{"encoder_arch": "efficientnet_v2", "model": "contrastive audio-text model", "dataset": "synthesized solo parts of chorales (CocoChorales)", "train_examples": 39062, "gain_aug_db": 6, "n_mels": 64, "hop_length": 320, "input": "log_mel", "spec_augment": true, "win_length": 400, "tokenizer": "word", "vocab_size": 56, "loss": "softmax", "embed_dim": 128, "encoder_norm": "batchnorm", "encoder_activation": "relu6", "encoder_channel_attention": "eca", "encoder_depths": [3, 3, 3], "encoder_kernel_size": 5, "encoder_stem": "deep", "encoder_expansion": 4, "encoder_widths": [24, 48, 96], "text_encoder_causal": true, "text_encoder_width": 192, "text_encoder_layers": 7, "text_encoder_norm": "layernorm", "text_encoder_norm_position": "pre", "text_encoder_activation": "gelu", "text_encoder_mlp_ratio": 6, "text_encoder_head_dim": 64, "text_encoder_fused_qkv": false, "text_encoder_bias": "all", "text_encoder_qk_norm": false, "text_encoder_parallel_block": false, "text_encoder_inner_norm": false, "text_encoder_drop_path": 0.15, "text_encoder_positions": "learned", "init": "torch_default", "residual_init": "zero_last", "optimizer": "adamw", "lr": 0.0014, "beta1": 0.9, "beta2": 0.95, "eps": 1e-08, "grad_clip": 0.5, "magnitude_pruning": 0.5, "steps": 12200, "batch_size": 256, "epochs": 80.0, "lr_schedule": "linear", "final_lr_fraction": 0.05, "warmup_steps": 2440, "weight_decay": 0.1}
Rows from block 6 of the audio encoder of a small contrastive audio-text model, named by matrix and row number. Rows with one number belong to one channel. Each number is 128 + 24 x the weight over its row's rms, rounded and kept within 0 to 255. All counts start at 0. Numbers have three digits each.
After each channel's rows are labels from the 100 clips, of 14848, where the channel reaches its highest value: "strongest on" is what is common among them; "peak in band" is the frequency band that holds the peak. Only what is clearly more common there than usual is listed. The data: synthesized solo parts of chorales (CocoChorales).
# convs0: expand pointwise conv (encoder.blocks.6.convs.0.weight, 192x48x1x1), inputs 0-47
# convs1: depthwise 5x5 conv, stride 2 (encoder.blocks.6.convs.1.weight, 192x1x5x5), a 5x5 kernel
# convs2: project pointwise conv (encoder.blocks.6.convs.2.weight, 96x192x1x1, transposed), outputs 0-95

convs0.22:128128103119128171128128128085128128128198172115128128144101171157098128096186150159128128128084128128128128175128119101128128128128099128128128
convs1.22:097103131094099123140111157136100135109110126117095087101094147163152160129
convs2.22:102115128128128149128154159128153128094118095180128128107128092134167128128153106156058128128128128128128128077113128149128128083164128184128128128128147156128128094128128140181094128128130183128128128168128128128164128163128109128129128168128159128128106183148072138128128128111128078144
strongest on: note E5; note D5; clarinet; note F#5
peak in band: 1000 to 2000 Hz

convs0.37:085128168128128128104160092128128166128128128102158128128101172141180153081128151112128104128163181086128128128128147128128128128164128128094128
convs1.37:123123128131116119113145150106110116154175139134115171139134105176176169117
convs2.37:154187128128128152112165156103141158128128108128128072128128107128148128097157128128149143128056169139172128145128104174128128105137128142158076128128128128128152128128128128166128116128128128169128128128173128093128128128128128128128128179157172128156128157103147128128145128073088098079
strongest on: note D#4
peak in band: 500 to 1000 Hz

convs0.107:128128155128128128153152093091088096128156128182098128160128128128169091110128128100128128128128103121128090128128156128142052165128106128128128
convs1.107:143114127136137158154119114156156141105101134175155163123164158140096096147
convs2.107:128128143128097128128100107128128128152128081183128128204128128128156094096150160099128128100131099127128128128128137109162099128118128135116179128172128128128128152155119110139168099181094128180164128109092097072112128096084128128128096161098128128160149128128102128117128128120111128128
strongest on: horn; note A4; note B4
peak in band: 4000 to 8000 Hz

convs0.159:128128169128101143176167128104100128128177128128128128115128128071178151154128156085128147173128087147104128102156128128128128133155143128128128
convs1.159:114099104124095127121107090105098120071108091099123113095107111135135136116
convs2.159:128128128128128128158097121101086112128109128128142137137152094128059128167123128149183128128128150128128195128128173083128058159115171104142128095121128128128128174128128154128091128128171128085118128156128128113128128079144109128142128128128104128128128128128078153151128114128128184128
strongest on: violin; note C#5; note D#5; note F5
peak in band: 250 to 500 Hz

convs0.19:153128128154128128128128128167128173159151155069144145099163128112128147096128128074128153128128128128103088128128104128093160168107128128173128
convs1.19:190177144182163126110123115114109139134130147146141146129113109134147140141
convs2.19:128150147153128102128128160128158109118128100128153114128128128128128144128101112128128099128163128128152183091128128103128171128078128128097128109170081157128082128128090148069128154110128152128152154142128128128137169153166128148128092174128128128097128086128128137159128087107200144110
strongest on: viola; note F4; note E4; note D#4
peak in band: 2000 to 4000 Hz

convs0.113:121128128128164128166128086113128128128151165156104153128128174128152159128155082148152087163095128147128128128128173128113128128170128128128073
convs1.113:114157188150131113131088110134119164150166123128128092119114111158154143120
convs2.113:175128128100128147128128178171128128096151128151128128128176103106141138061109156092144128133128150128109128155136151128173162113104179113119128173157128128110128167128098087146128128157108134180107143167128105149155148171128128153128144135128089166138121098128125128128128158106104157128
strongest on: note A3
peak in band: 250 to 500 Hz; 500 to 1000 Hz

convs0.32:128128117180128128156115128112128098128128128128099128158170114160090069132153128128160154128080128164128163128128128128093128178110098128159128
convs1.32:095109104103116146159137133147138136111098117101142134132155086113085083100
convs2.32:106163128117107128128128148128128128128108188097113154088128150128078128128144128128128059128149119128088112128096128189166100128118106097128081128128151128128128061170107128128128128128126128128086140128106128128128128128108152160128128128116128128128102128079128166128112184163128128182
strongest on: bassoon; note B3; note A#3
peak in band: 4000 to 8000 Hz

convs0.156:158103160128128093128128138128075162174150144128179143128170128112105128128128149128109128177128128128128128128128098128111128128145185128068128
convs1.156:109136127104133132128123150143098172090132105117172090121096116154131175143
convs2.156:103128128171128156110128128049160083128128183128097128128128108098128128115155131128146128128093128128128128128128128128128128128128128083128155103128107155114174149117137128105128128134128107128128087128128146123104092090128151128128128128167063128128128117157156207087178166153149128128
strongest on: note F#5; note E5; note F#4
peak in band: 1000 to 2000 Hz

convs0.18:128128099146158128100128128128084128106128128150099128092108112147089155128128094185128128128151128128109128128128128084095128159157128128200161
convs1.18:160172154163164107100086107119115139150119133093103102106100134134133134135
convs2.18:128128128154140128202111148089086166128077101118173128128093128128110152166156128151077128142128128128089128128128128128128122153084160128146083143114146153128128109120090166128128128128150128099104128091106170143128169107097128128128128157128128160160107149128099128128128103074110150149
strongest on: bassoon; note D3; note F#4; note A3
peak in band: 2000 to 4000 Hz; 1000 to 2000 Hz

convs0.13:128100141104128097154111107142128086128128128112158128128157151111128142077128128119112059128096143128162128101107105085155128105128128104108183
convs1.13:123166195139134120109121114137120168170147104125127094137131130147145142097
convs2.13:128067123059110157144101147128128128108128128128161090128128128128161110100128128116128128128128128128172137134166136090128128094079128128141111090128111165148128128128128128089107154102128059128154128128144150128094089128113057091104106111157128128098128128154142128167128137141167128104
strongest on: note A#3; note A#4; note B3; note B4
peak in band: 500 to 1000 Hz

convs0.174:162110084081128128128158090128128128128128168128093128128108128128080128142079128128128128119128187170109128110128128098077170128113128128128128
convs1.174:108116164159129098102103085105081089147137109114106116126095111134136114130
convs2.174:128128128085180138128090104105174128136128105138142128150128128128141128128155099128079178115108128138128128146128083128128128128141106128146169148128128128128101128128168128178128114128157128128114128099128163137086120128048128128128097128164128163157176118128128167128209145151128128128
strongest on: note E5; note D5; note F#5
peak in band: 2000 to 4000 Hz; 500 to 1000 Hz

convs0.143:128128114055163164155128128154144128071128175088128157085128128136155128128099128107095136140128128093128128128128141110142137108172149133128128
convs1.143:128133139126131121150119146109119157144154127144150153156139098076085081093
convs2.143:097128112128115169076128128128161144128162128138120118128089128109128161128170119128152060128128128181140103128102105151128128128114128094151098154090128119128128128100130140115168128154128069100128158128128191128148136128154161128111181136101128128152107164128128150128093111162163155104
strongest on: note A#3; note G#3; cello; note C4
peak in band: 500 to 1000 Hz

convs0.110:128128128103195128059138128128128128128128128128189178128128128073128128110155112185128128128128149128117128152099128100128128128155108128128128
convs1.110:149147175158124134140155112120108144164115125137087098083129115127111089112
convs2.110:113154104161128115128128128128159128128073140128103178154128107128098128115128128156128187136143128174094128128109058148128128128128128124107109128128177098087128128128073128128128128159128101093128128071094120128178128077128128139128128128128128128164169169128082124159128128106128128135
strongest on: note F5; note D#5; note G5; flute
peak in band: 2000 to 4000 Hz

convs0.97:159128169128158128082128128103096128128128128155128217163163110128128156149128143128128106168128128165128128128128143128120128165156128155128098
convs1.97:117167173155107139097100135119128132100089128115119164167120097103148122118
convs2.97:128098116128128094128128159150173128138099128182128101101128128128128128128128128128133128158128128158107128143076094128128128128128110099128147163188128128128128128128128103159107164188128128136128090114083128203128128128128128128128128165103128128146128128128128189128107056135186128128
strongest on: note A3; note G3; note B3; cello
peak in band: 500 to 1000 Hz; 1000 to 2000 Hz

convs0.136:128154156087128092128092128128163128155128177128099192128156128128153128095154128128128151153128152128128155128128090128128128107128146059128128
convs1.136:165118121150124138137134130153151114096089122110086096096144158115085118102
convs2.136:162128130180128128151163128128128159128085128077128161128104128162089128147098181087128136128114146086128103128128162097113128084091165128112128078104128128143128128165099128103128128128128118128128128095128128058082100128173128163129128128128128128128140128097128149158111128128128163170
strongest on: violin; note G4
peak in band: 250 to 500 Hz; 1000 to 2000 Hz

convs0.54:070128128190128128128128128128128117110128128128128160128112128128128122128112128128128128128128102128128169150060128070128128168128072157084128
convs1.54:095126145135161125102132134140104108132106134078138161152105117081120119176
convs2.54:072142128056128128175128128128156128074128128128128128095193172128128128128128128174209128128128128071128128128128128128128128155128128071128178128128128128128128164128128128128128128128153128128128138128128128174128128087128061128128128128157128128134128128114174128128128113128128128168
strongest on: note F4; note D#4; note F3; note E4
peak in band: 500 to 1000 Hz

convs0.31:128068128128166097090128116188128128106091141179128108128128183128092128128102128128079128128128152128128128172128128128128165128128128128128128
convs1.31:113130119154147145089095107122117087090093105103100096088131131118145124111
convs2.31:182128143170128082128128069159128169168085090161128128128128128114128128136128110128128128128128105163173128134160128128128128128092128128128169110128128092128128153139072128128134128152064109128128150085128128128153172128160128140128112128128128147170169165128106099128108098085163128128
strongest on: note A3; bassoon; note G3; note F#3
peak in band: 2000 to 4000 Hz

convs0.92:184128160128154128128151080152128128180152155103136106146173177128128090110128128128128128128128128128093128174128128128150155091088128128128128
convs1.92:110103147126147121170190163124103139101133142145144169137117132118088121133
convs2.92:128128103128054157128113128128101128115128114156128128128128161096070158110114158128139142128065128128128128071090128128109126161089146083192128098128164128144140148103146128128128128141111158128128128128170128128128101081128128141128072108164128128128117128091088128147128128128089128128
strongest on: note A#3; cello; note C4; note G#3
peak in band: 1000 to 2000 Hz; 500 to 1000 Hz

convs0.186:180103128157143079128108128124128128128128144128098128165122148168128128113128128128128152128150128128084156128146065106111128178128154155180146
convs1.186:122137149163128138178172178163109134122093121110108113109137136106112116112
convs2.186:154128128141140159128092157159128128128100087128119128128128156193128128128103128079121072128128089101148160141128128128155081067064097109128128153106106128105128128128097055128086128128128112112128128128150101128145128106128128096128128154128128128104128099087082105128113128116128128137
strongest on: note A#3; note A3; cello; note G#3
peak in band: 250 to 500 Hz

convs0.98:113128138160128153128128064128088128128116183128128095128128128128088166128128084087128145128128090086084128128133169104128128128128111128162120
convs1.98:116106156166104155135152106099121137146128109095130130143131110071143135177
convs2.98:128128082128198081210128128128128128152128102128128128128128128128128154128128106128192194128122128137128161128157128128128128083148128128158128128128173128128128128128128128084128128157158157128128087128128128128098128128168128128128058099154128128192135128128128128152128128128128128163
strongest on: note B3; note F#4; note A#3; note D#4
peak in band: 500 to 1000 Hz

convs0.51:091152098128128128128128128128097096128128128128096108128185174147128167128146128128128114160072128118097097107178128153175128150128128150128153
convs1.51:157151160154144140147126153147125095103097112134093081106105116117151158108
convs2.51:142128109089097163128102128128168128142096128128128128107157128128151128128097128175148128128107128128161151107128153128128128128065128146103089089094160128128110168139096092164103128128141069085128159128128115128128041128128111156158128128128104128108128128094128128147163149147095107103
strongest on: note B3; note A3; note C#4; bassoon
peak in band: 500 to 1000 Hz

convs0.21:166128182101115071128104152159128113128108128087110128153128128099111132128121100128128128128102128128077128111128128128128196138171128090128137
convs1.21:146100135105111130098119121118160105121134107123085080096081151107100121121
convs2.21:187128128095128128162128128116128171128085128128128128128128128128128106128128159128082175128128101084181128128128182128128173128110085166128155098078128172180095128152128128128128153128086128128101128085128128128109113128128128128128100128128087128128145192128128128150128128082116107124
strongest on: note A#3; note G#3
peak in band: 1000 to 2000 Hz; 500 to 1000 Hz

convs0.12:128178109128128128128093128128109102102091116128128078128087128128108128128170128128128128097091128128128128128053085094167128128155100128128128
convs1.12:175158094099117131118101134146107095137157143156142090100148125157146110113
convs2.12:107128128128128128164128128173128128128128128128128071128128091098128160128128128110128128087128128128101128164140128128091125128128184096128128086128128128128088128128162176112140099165128128128202128128128055102178140128128128128067128074128128128162128091128128128170155118128128128128
strongest on: note A3; note G3; note D4; note B3
peak in band: 1000 to 2000 Hz; 500 to 1000 Hz

convs0.91:128106145128128130128097128085139144152115128158131128128128128128092065141128068106073128128128170180128128164097128128098111089128128128128128
convs1.91:096109104096099116136091114149145129161122137098106097106113158147178130136
convs2.91:089128128128180075128128086128150128054165128160128169100128128128169128128154095161101109128128128128128128109078204160111167128128104169107128128137107128128159128128107128128128128128083147114128128155128128180099128103128147133141162111094128104128102128128128128106128128139128087128
strongest on: note E5; violin; note F#5; note D5
peak in band: 500 to 1000 Hz

convs0.53:169128128101128164151128141128112177120128128141128128128084152128128142095128128128118102139157173151174098169142128158128167128096128087095162
convs1.53:108093112093113111143147163145169126163160153123120111121103115137085110104
convs2.53:128087108103082128128080128128088128193103159128128128155128128128128098128128128147128128128126082128093111113128163128128128170128128128081095128135128128137106155128067128164128128164128144095109128109128128163128141090128128128128146128128087154145068118074150134157078128149084128128
strongest on: clarinet; note F4; note D#4; note E4
peak in band: 500 to 1000 Hz

convs0.46:149148128128128095128113128175095128128081111092150128112128128079128128128147086128093157179095063128128128128128135128128128128128105128154085
convs1.46:133135123161138123191155151105132167111130117149137090099108132156104106145
convs2.46:128187165128128128103174158128113096128128172128090128128144128128128160128128128128128095128162088113077128158128172091057128090166128128128128128128139137107128089128128128128095128128128128128129054128169094139128128128128167145099171147128128093140128128159128184128128128128135128128
strongest on: note A3; note C#4; note B3
peak in band: 1000 to 2000 Hz

convs0.78:128194094155099128156128105128128128150128128112128107116111128145128069104152128073128128128128128128193128128128128128104093157075128128128128
convs1.78:108082121085087102114105124099145126163134156158111142102147128110117138153
convs2.78:170128093128128066128128096128105093128128128128165128146166128128150128086128128153088128128128100128108156128128128075128128128104128163128150113128082098128173151128128138164106128106128114128128128128106118089128191081105070090165128154128139128117096116128097128096090128128097104102
strongest on: horn; note C#5; note D5
peak in band: 0 to 250 Hz

convs0.63:128128128076114169149128128099128141128128161181098108128098101128128173175128094128128128128128164153071128128128128154099128142096128128167128
convs1.63:129144127110079104098089141138119125108117102130120144127159161178169118114
convs2.63:128128128128128128156128128140107171128098066084145151128122128106128173112128128103125152128128152128087128128128128158083128128128193128179089128138128101128152134157165128128128128121128128139128143079128112128128128053128128169107156108128128128128128133128128075161128153128062128176
strongest on: note E5; note F#5; note D5; trumpet
peak in band: 500 to 1000 Hz

convs0.79:128153097128128107168128128175128096099098128128128085138159106170097159163128128128128151128128128128158086109112128128128154156152104189105128
convs1.79:093112110101074120142148139135149178148107124115123114117150143173152135108
convs2.79:142094128110128128128154147124128128148128157071109128128128128128128128170155197072084128128128128117172099158128128128128128079145128128128081130128128072128128128128128128099168164170128128128128128100128128128146128076128100128147128128128062126175105128135097089180128128128128158128
strongest on: note D#4; clarinet; note D4; note C4
peak in band: 250 to 500 Hz

convs0.11:128090200128128089078168128156128128128128128128150128165128156095100128128155083128152128160090128167128152128128128128101128116128119098128114
convs1.11:080106109153162117147102151124143148125103105141158136110080102132156119101
convs2.11:128134128178144128166128128146128128128128128128128148162128164122128097104128128118128128065087150190093155128128128128128169128128128128128128128161128128128165109112142090128128096168128091105143107128128073128135128096178128128128128074092128111128128086067128128128155184096128128160
strongest on: note F5; note D#5; note C#4; note G#3
peak in band: 1000 to 2000 Hz

convs0.131:101144128096128128112128128097155128100088166154128128170146118128099128104081101103128128128155113163128152128168072172128128128096128157128158
convs1.131:123126163158116143123104154141137167169155111158162144143138124171162147117
convs2.131:155097128128101093128128108155128128128128128128158176161128055128128128139128175113128170098128111083128128128128169128128096128149128165128145136128098156113128128097115128128115097104128152079128128183128128152099064109093172128149128128128128105140128150164128111101167128140092103164
strongest on: note E5; note E4
peak in band: 500 to 1000 Hz; 1000 to 2000 Hz

convs0.86:078128116128159174128128175128128128115169168110128118128128157158128128128128128128106128128128148091128128147128061117149128128171084145094092
convs1.86:152172103095104161156106114081138096135141121102118125142142130151103146099
convs2.86:128128095128128135128115158099128115128099170111154128190112128062128086128118172128169128101128167128128150128128130102081128150128128156128128128128128146091128090128162128067099104169128128114181128138128110128128128128142128161091128071103122068128128128128128128173127114128128156128
strongest on: note A#3; note A#4
peak in band: 1000 to 2000 Hz

convs0.55:128128111155104128162128128128161128128089160128128083128128128128128128112115128128057150195128128085107128128128128097128065128160154128128128
convs1.55:133102087134125142161102128127102104095088120136162138139126134179171135136
convs2.55:072128128128128168110128128080128128083117128128128128128147107128128128130128128092128076086156111128128101128111128128111128079109128128128128128086090128128128117128058106084128128128155128099128127128128128148128188128063154128076128199128128128128128128126128128188128128089128121128
strongest on: note A#3; note G#3; bassoon; note C4
peak in band: 250 to 500 Hz

convs0.71:128152160128152100128167128165128157128081150098128128160128171149088083091128155128105128128172099128128101172144128128128128101128128165128128
convs1.71:168175134141130155150130108127114149161159140146167150127131105105090104108
convs2.71:128103128128128128101136128115128167138128087133128128140128128128152128080117128057128128128161128128108144168153128102128085128128159072198128091116128101128141128101138183153128128128128104128088128163128128078147162128128120095091128101152156128128149115178128156150109096142128161098
strongest on: note D#4
peak in band: 1000 to 2000 Hz

convs0.69:181070128111128128128128095165111128082093128128160077128128128128128128128085148128182128128128128148151120168128102128108128105128152091144128
convs1.69:135130118109144076110095093122141149161167115143165121161142113111096109123
convs2.69:143128128128128081128158147153128128128128066128095101128128128128186128128177128128119128170128128128128128128128128128128128101128128128073128094068156177128128104128124128109128163128128174168128128128128128093178128128167097128128152194094152149128128128172163128107128128128087128088
strongest on: note B3; tuba; note A3; note A#3
peak in band: 500 to 1000 Hz

convs0.140:156108184128128128128190066162148100128090111143128105128128191128128128128128128128128149128144128128128128170158128128128128096128128128176128
convs1.140:162147125086079136121145110124102092123158166115131140132119121096110120170
convs2.140:146128104128176111180085128128128128128128105128128106145128128109128099102128158128150128073128128128112175128128128151128181128128128105185102128134141128085128166128159128128128146160128087100128128162089093128128172077155128111128082098128159090100128087128174128165128128128128143128
strongest on: note D#4; note C#4; note F4
peak in band: 500 to 1000 Hz

convs0.99:128128128147192128128089128092128128128128128128128128128138128128083109160151089096128102128107128165128128128104128128177128128095128147174059
convs1.99:112164181149151100143150119134148147139116126094114077103106110134118158129
convs2.99:128128163128168099104128147142058128128148128158128128085157108128159161128174128128097084128178096128128095128128128128138128128128177128105128111128128115128128084128128128162128128128128070128148104128128163128128128141128128128128128171153128128172190128203103144128128128128151166103
strongest on: note D4; note C4; note E4
peak in band: 500 to 1000 Hz

convs0.171:128128128128128128128088128097134152090152128128128128151066128128128128188128114128111159184128174191092128128128098100128096128128128128128128
convs1.171:131104097093118115101150132127115079092098155100140117084139110117127110155
convs2.171:173105128128171128128094128174128128128128105128092100103128128128128149128128116128154128128128178128128128128128128128128128093128128168150128128128187107070176128128128176158112075128098128128128088087071138071128172128128128098128145128128188128128128128128128128088087128128155128137
strongest on: note E5; note D5
peak in band: 1000 to 2000 Hz

convs0.83:157168128128101147116158128108147128128158128185089128125103148135128128111143139106101128128154164128170098170128094128102099128085110101128171
convs1.83:139163166174165150124128143133131152158119158134097126118116108107081106115
convs2.83:141096128128115128139128116128128128169109092163105137163128128147100155128142159083153170128128128155128110154147184100128106105113161188127128150128090158139128128156088128128128094144085127163128154108128128103128128117091104142190102157149080160149128096098094128143115128128147128150
strongest on: violin
peak in band: 250 to 500 Hz

convs0.102:128128128128128128108128151144107128099128128128128128173128162128128184115151128160128128128152075128145112128176094128128148074128119101060159
convs1.102:097075106103099119111128110131113115103117134088090097095097123115105118124
convs2.102:128128128142128083103128128184090158159128079171128160084143128128128171146150128128107128128128108128187128095128128115142159173102128170118153128136106128157087156128128128095140128130091155144109137128128151128128161194128128138169110128128128157128128128128128099157071108128171128128
strongest on: viola; note E4
peak in band: 2000 to 4000 Hz

convs0.56:128092128082147159128091104128109083128172173091162143128108128128128109157155128093157128118149170157128104128111128143096128128102128128090128
convs1.56:182151179179142143113148106135108127124119132151126163123126088116131118123
convs2.56:128128128128128128161128128128092181128108129098128128099102156099128128176150102091064128128128065053128128197141093133136128128128128128099128128106128128128128128090141116128128128128128103143146128128201128128110128128128164140113128128091162128171100128128163128091148107128128128153
strongest on: violin; note F5; note D#5; note E5
peak in band: 500 to 1000 Hz

convs0.38:094128128128158152109104128149087142157158128105128128128077173091088139128128105128128128105128161128128138128104128187128101128072128128170128
convs1.38:152140170160154163158157139113120111122105107090114089117109123115163144145
convs2.38:085164128070128161128089173167167128128128128128128097128078172128128128118128156088128115115088090128145128128184128131152128128165105152128118149128128128168128128128128187128128165128108128148128128128128124089128158165140128194100128169112128104149128128128128128108107152128162098128
strongest on: clarinet; note G#4
peak in band: 1000 to 2000 Hz; 500 to 1000 Hz

convs0.48:128128128128174128158128052128128112162151144138150128099144185128151175191128109128153128128109128106105128128128128128128163111128104152128128
convs1.48:113113091095099120096100099110136132119137152155142128163126121085091092120
convs2.48:128103128155083128128094128159137128128100075128128128084125157166128128128099128073168093128185102161142128128128097142128091128128103139167148128102148128128128128109138128095128128083099161128128103111128089144171128128128128107089144128128197128128148176114128128128103092087128128148
strongest on: violin; note A#3; note G5; tuba
peak in band: 250 to 500 Hz

convs0.24:097128128128178128128128128128128107128128111174128155128086185128128103173128128103128128128101115128128128183128128180153142091128128158161088
convs1.24:083117173127141145164124099090097104130142156131111131124139095108160140150
convs2.24:153143128128128118128128128176128128128128141146128128128172122110102110115086173144128096104152102155096103167128128113128128128128184110079128159145128146115091117128097128128128128142166128128155128164128078128128128146090102160128128110139178102179113086128128172128163153128176177156
strongest on: note A3; note A4
peak in band: 500 to 1000 Hz; 250 to 500 Hz

convs0.34:128094187128128069092128128159068128146135128180128128128128128128128128160163128128128101169128128179163128128128128128128155134128128094128128
convs1.34:140119146151135147126145115137125136157127126082088068083096116108119113112
convs2.34:128128097178097128071120170167146145128099128128128161102093128128128182148128142158128096128128107111128154091073128116128128112106149128128128087152123128144128153128104128128128159091128128128128128128118128102183128128128108109157128181128154128093128166121106080128076111111093080128
strongest on: note F4; note D#4; note D4; cello
peak in band: 2000 to 4000 Hz

convs0.167:149128161128080128111128139159128128128099164128128109121158165128111143130128153128097157088116128089128128128201164128128093153128153128089155
convs1.167:145153158111097107111106132154157147132093129105081103142147119162138151094
convs2.167:128128128112128128183128128128128089158086101117097128152191139128173094094105147128160092114128128093128198128150143164128148088128128128128128128092128128104091086170128152128128128128128128128128084128078098084128128128128100128071188128128128128128108128128128128128128161128128128128
strongest on: note B3; note D5
peak in band: 500 to 1000 Hz; 1000 to 2000 Hz

convs0.119:113165128128116128128128128128128128129128128085128090128128128128158128031070128128102128128164105128128178152111128128100086128106128128128128
convs1.119:145109120112129148130132082117154112124142092096154162138148070129156155120
convs2.119:171170128128128128128158128128128160167128128128128083128128128099128128128128128128128191078128128128128128128128093128128128128128128142128121128105128165128128128152111128128177128128139128128166153128165128128128181169063128128145128128128181128183128160092128081166167071089093148128
strongest on: note D#4; note B3; cello
peak in band: 500 to 1000 Hz

convs0.145:128081128128128128085153163149168128128128151137187128182128146128128128164128128128153160168090128161128128128128160128111128128128147128128069
convs1.145:094109092098109172136160144135123136119147133123152120109118107115074104093
convs2.145:096128128157128128128128128128128128128128092128128128153128096141128128155152164128107128128128128172128102105128128073128128128128128128163128128105084128128128128187128141128128079128128085128128128088128174112097128128049128193128128159205131128136144128128128128174128112068128128094
strongest on: note F5; flute; note D#5; trumpet
peak in band: 2000 to 4000 Hz

convs0.100:166128107097076128128128128103128128128193102128103128146144102128128128128128128184167163128112167140128162082128128145128168160109128128128145
convs1.100:123121121140124114121112140104094096106095096131181161178130116100129106112
convs2.100:128128128128128128128128128174128123128128181141128163128159128165128128128103128154127083128128086128171128128128157128128128115128083128090164107128073128154097097166128128128128128128128128164128112176075128152104097151059118128111156175174128128128128128172128103128128128176171128123
strongest on: note A3; note F#3; note B3; note D4
peak in band: 500 to 1000 Hz; 1000 to 2000 Hz