Weights of a small contrastive audio-text model.
Training: adamw at rate 0.0014, 12200 steps, batches of 256.
Rows from block 3 of the audio encoder of a small contrastive audio-text model, named by matrix and row number. Rows with one number belong to one channel. Each number is 128 + 32 x the weight over its row's rms, rounded and kept within 0 to 255. All counts start at 0. Numbers have three digits each.
After each channel's rows are labels from the 100 clips, of 14848, where the channel reaches its highest value: "band" is the frequency band that holds the peak. Only what is clearly more common there than usual is listed. The data: synthesized solo parts of chorales (CocoChorales).
# convs0: expand 5x5 conv, stride 2 (encoder.blocks.3.convs.0.weight, 96x24x5x5, each kernel summed), inputs 0-23
# convs1: project pointwise conv (encoder.blocks.3.convs.1.weight, 48x96x1x1, transposed), outputs 0-47

convs0.39:132182125099113122102124164169059106084121155118123101049132166131111117
convs1.39:128128186128094128065154089172101128034080128082177152128128100128128191158128128128128162128128128102128128090128128128128128160128128195128057
band: 500 to 1000 Hz

convs0.69:128180118120137196141151118166146124173132160118132216093120136131128175
convs1.69:082090128076128141128181171079085086128128128179102089128128089090157128128178128128197128068128128128096128128128086072177098128128128135128069
band: 250 to 500 Hz; 500 to 1000 Hz

convs0.35:080149105063103138086125110127099112105183119179117101100102127182127168
convs1.35:128128177133078071128128128128128128167128154078128082128078128106164128112075171128176128128158128128156194179105059128128102128183196128110128
band: 500 to 1000 Hz

convs0.44:120082103139127034123120107076130127107120135110134042113113114123154134
convs1.44:180128138128128128128128128110108128128128128096071107128163086150128082094128141128093128128128101211179128063128213194160128128081173128099153
band: 4000 to 8000 Hz

convs0.58:170145109147146051112098108087137116153153148158040127106110110120121104
convs1.58:128128128154128111128128128089081128128170128120078128128067128128128172069128094128105167179128177188128128097128151193162168094085047128095128
band: 250 to 500 Hz

convs0.18:131113168119132180082101073182109134118136104150116092056100126159106104
convs1.18:128128101098128092103128047165107128128128175085101128128128138128128186128183056128128128082128128128035128128084128128128064088097128098149128
band: 1000 to 2000 Hz

convs0.32:160064180097127134093159077136096170130125165152087113078154133132143102
convs1.32:085128059128128189128128128077165128128128128128106092073167092128128128076128128128081104128194128047128128128128128194092128069128128128090128
band: 500 to 1000 Hz

convs0.49:145157154120103092136093085164062158124115146142100092126150116059162170
convs1.49:128128119189128164128128128195128154128128128128175023098128128055128128128128128092160208128128128128161128128128128128128128159128128128128034
band: 250 to 500 Hz; 1000 to 2000 Hz

convs0.25:141136140132128115135185155101140151162187053178108132135110112167083091
convs1.25:128153165128128128062128083128128180163128128128128175128139128174128206128088156189091128128183113109101156128083128179086128080168073128108128
band: 2000 to 4000 Hz

convs0.31:120144158170101102095159152084103117058121171146110144087127159103191136
convs1.31:128164128128186202128128189085128128128153128165128128128128128073156157106092186167128097180128128128156095128128169199128164128177162159105168
band: 250 to 500 Hz

convs0.28:142156112150066125119087098162114107136124204141048110127168136125121122
convs1.28:128099095160128165128152093106102053147128128084092185068128087128128168128106128128168176128098128068128128098128175128195128128076080128128095
band: 250 to 500 Hz; 500 to 1000 Hz

convs0.81:130095194114105183179145107162133153130119125133084160104113110138134205
convs1.81:073128112128157105095085200094128128128128128091065085148128128128173128062128059128169128128090077128101128128175113051128128128128128085128128
band: 1000 to 2000 Hz; 500 to 1000 Hz

convs0.73:105096086043124105137148128072081146144162113089173147133125094146138113
convs1.73:128128170159128128128128128087080082128055059128103128128095128128178067100106194128128091128195128173128158193128128128128128128128128128176168
band: 1000 to 2000 Hz

convs0.47:058084139157132099119158110122130091103137137087122088119044171121118135
convs1.47:162128153128153128196092183128100184128136072084156172128175095153128128151128128180159090128057128081082150103128078128128128128168086128128128
band: 500 to 1000 Hz

convs0.50:134123072151126031141117093095127117110130184137132082093118099110149128
convs1.50:128112128170128128128128173086128177082105164093083128098165128128093048086103093179128189106099128128128128128151227128175128128128128128128128
band: 2000 to 4000 Hz

convs0.65:149129177127101195090096103168070140130110096152108071122135161159125103
convs1.65:128128167097098108128187128170128181098128089092085158128160162128165210128093164080173102095128128128128128195174128128085109172094128128128128
band: 250 to 500 Hz

convs0.79:117136164182114198134137074124133169116106163134085101101180159150096118
convs1.79:082128128187128100128144128128180128128094081167100082075158128087128156128128128083170128128036072128128128146201172128128128128104128149128086
band: 500 to 1000 Hz

convs0.57:162150175121141153068180106127157129166133122106037140120095143143123116
convs1.57:086128147047164128080128110194128104128093128128128094085107128128128128181128057128160128051166183128128128128168128173128128076128128107095128
band: 500 to 1000 Hz

convs0.33:108132093075122138117117104130108072104146150056079113064120137112097098
convs1.33:128128153063171159169078046128093128078096128095128149083149128069128128166091083107084128128156174128128128128128128128128166101169100128139187
band: 4000 to 8000 Hz

convs0.80:093076128102108060152113087129056154105141131132122082097165157138145116
convs1.80:128078157128128128128175128101084128128169157128153128128174128077076128128128100157128128115097128179128228099030117093128128128128128110073128
band: 0 to 250 Hz

convs0.3:142178128211103093097122100115137162119155157109071077155153147121118110
convs1.3:128128050128128128110128142128128167128128095100128153128065174169128128096217128128128128128155128161128128128128224128093128128060077128085109
band: 500 to 1000 Hz; 1000 to 2000 Hz

convs0.89:085052111133138059130096093104118111138103135100111110078115142135113071
convs1.89:157128149166105155128097128088182176089100128152128094164086048128165079128114128128098213194128128140128128128128154156128089128093165128170128
band: 0 to 250 Hz

convs0.46:151103134092098096116079131143117062120113096123082134086123071096078099
convs1.46:098128128128128067128128091128174150162152149128168189168166128156150081128178099107072180170128128128128156094128155128128087066128199128155093
band: 1000 to 2000 Hz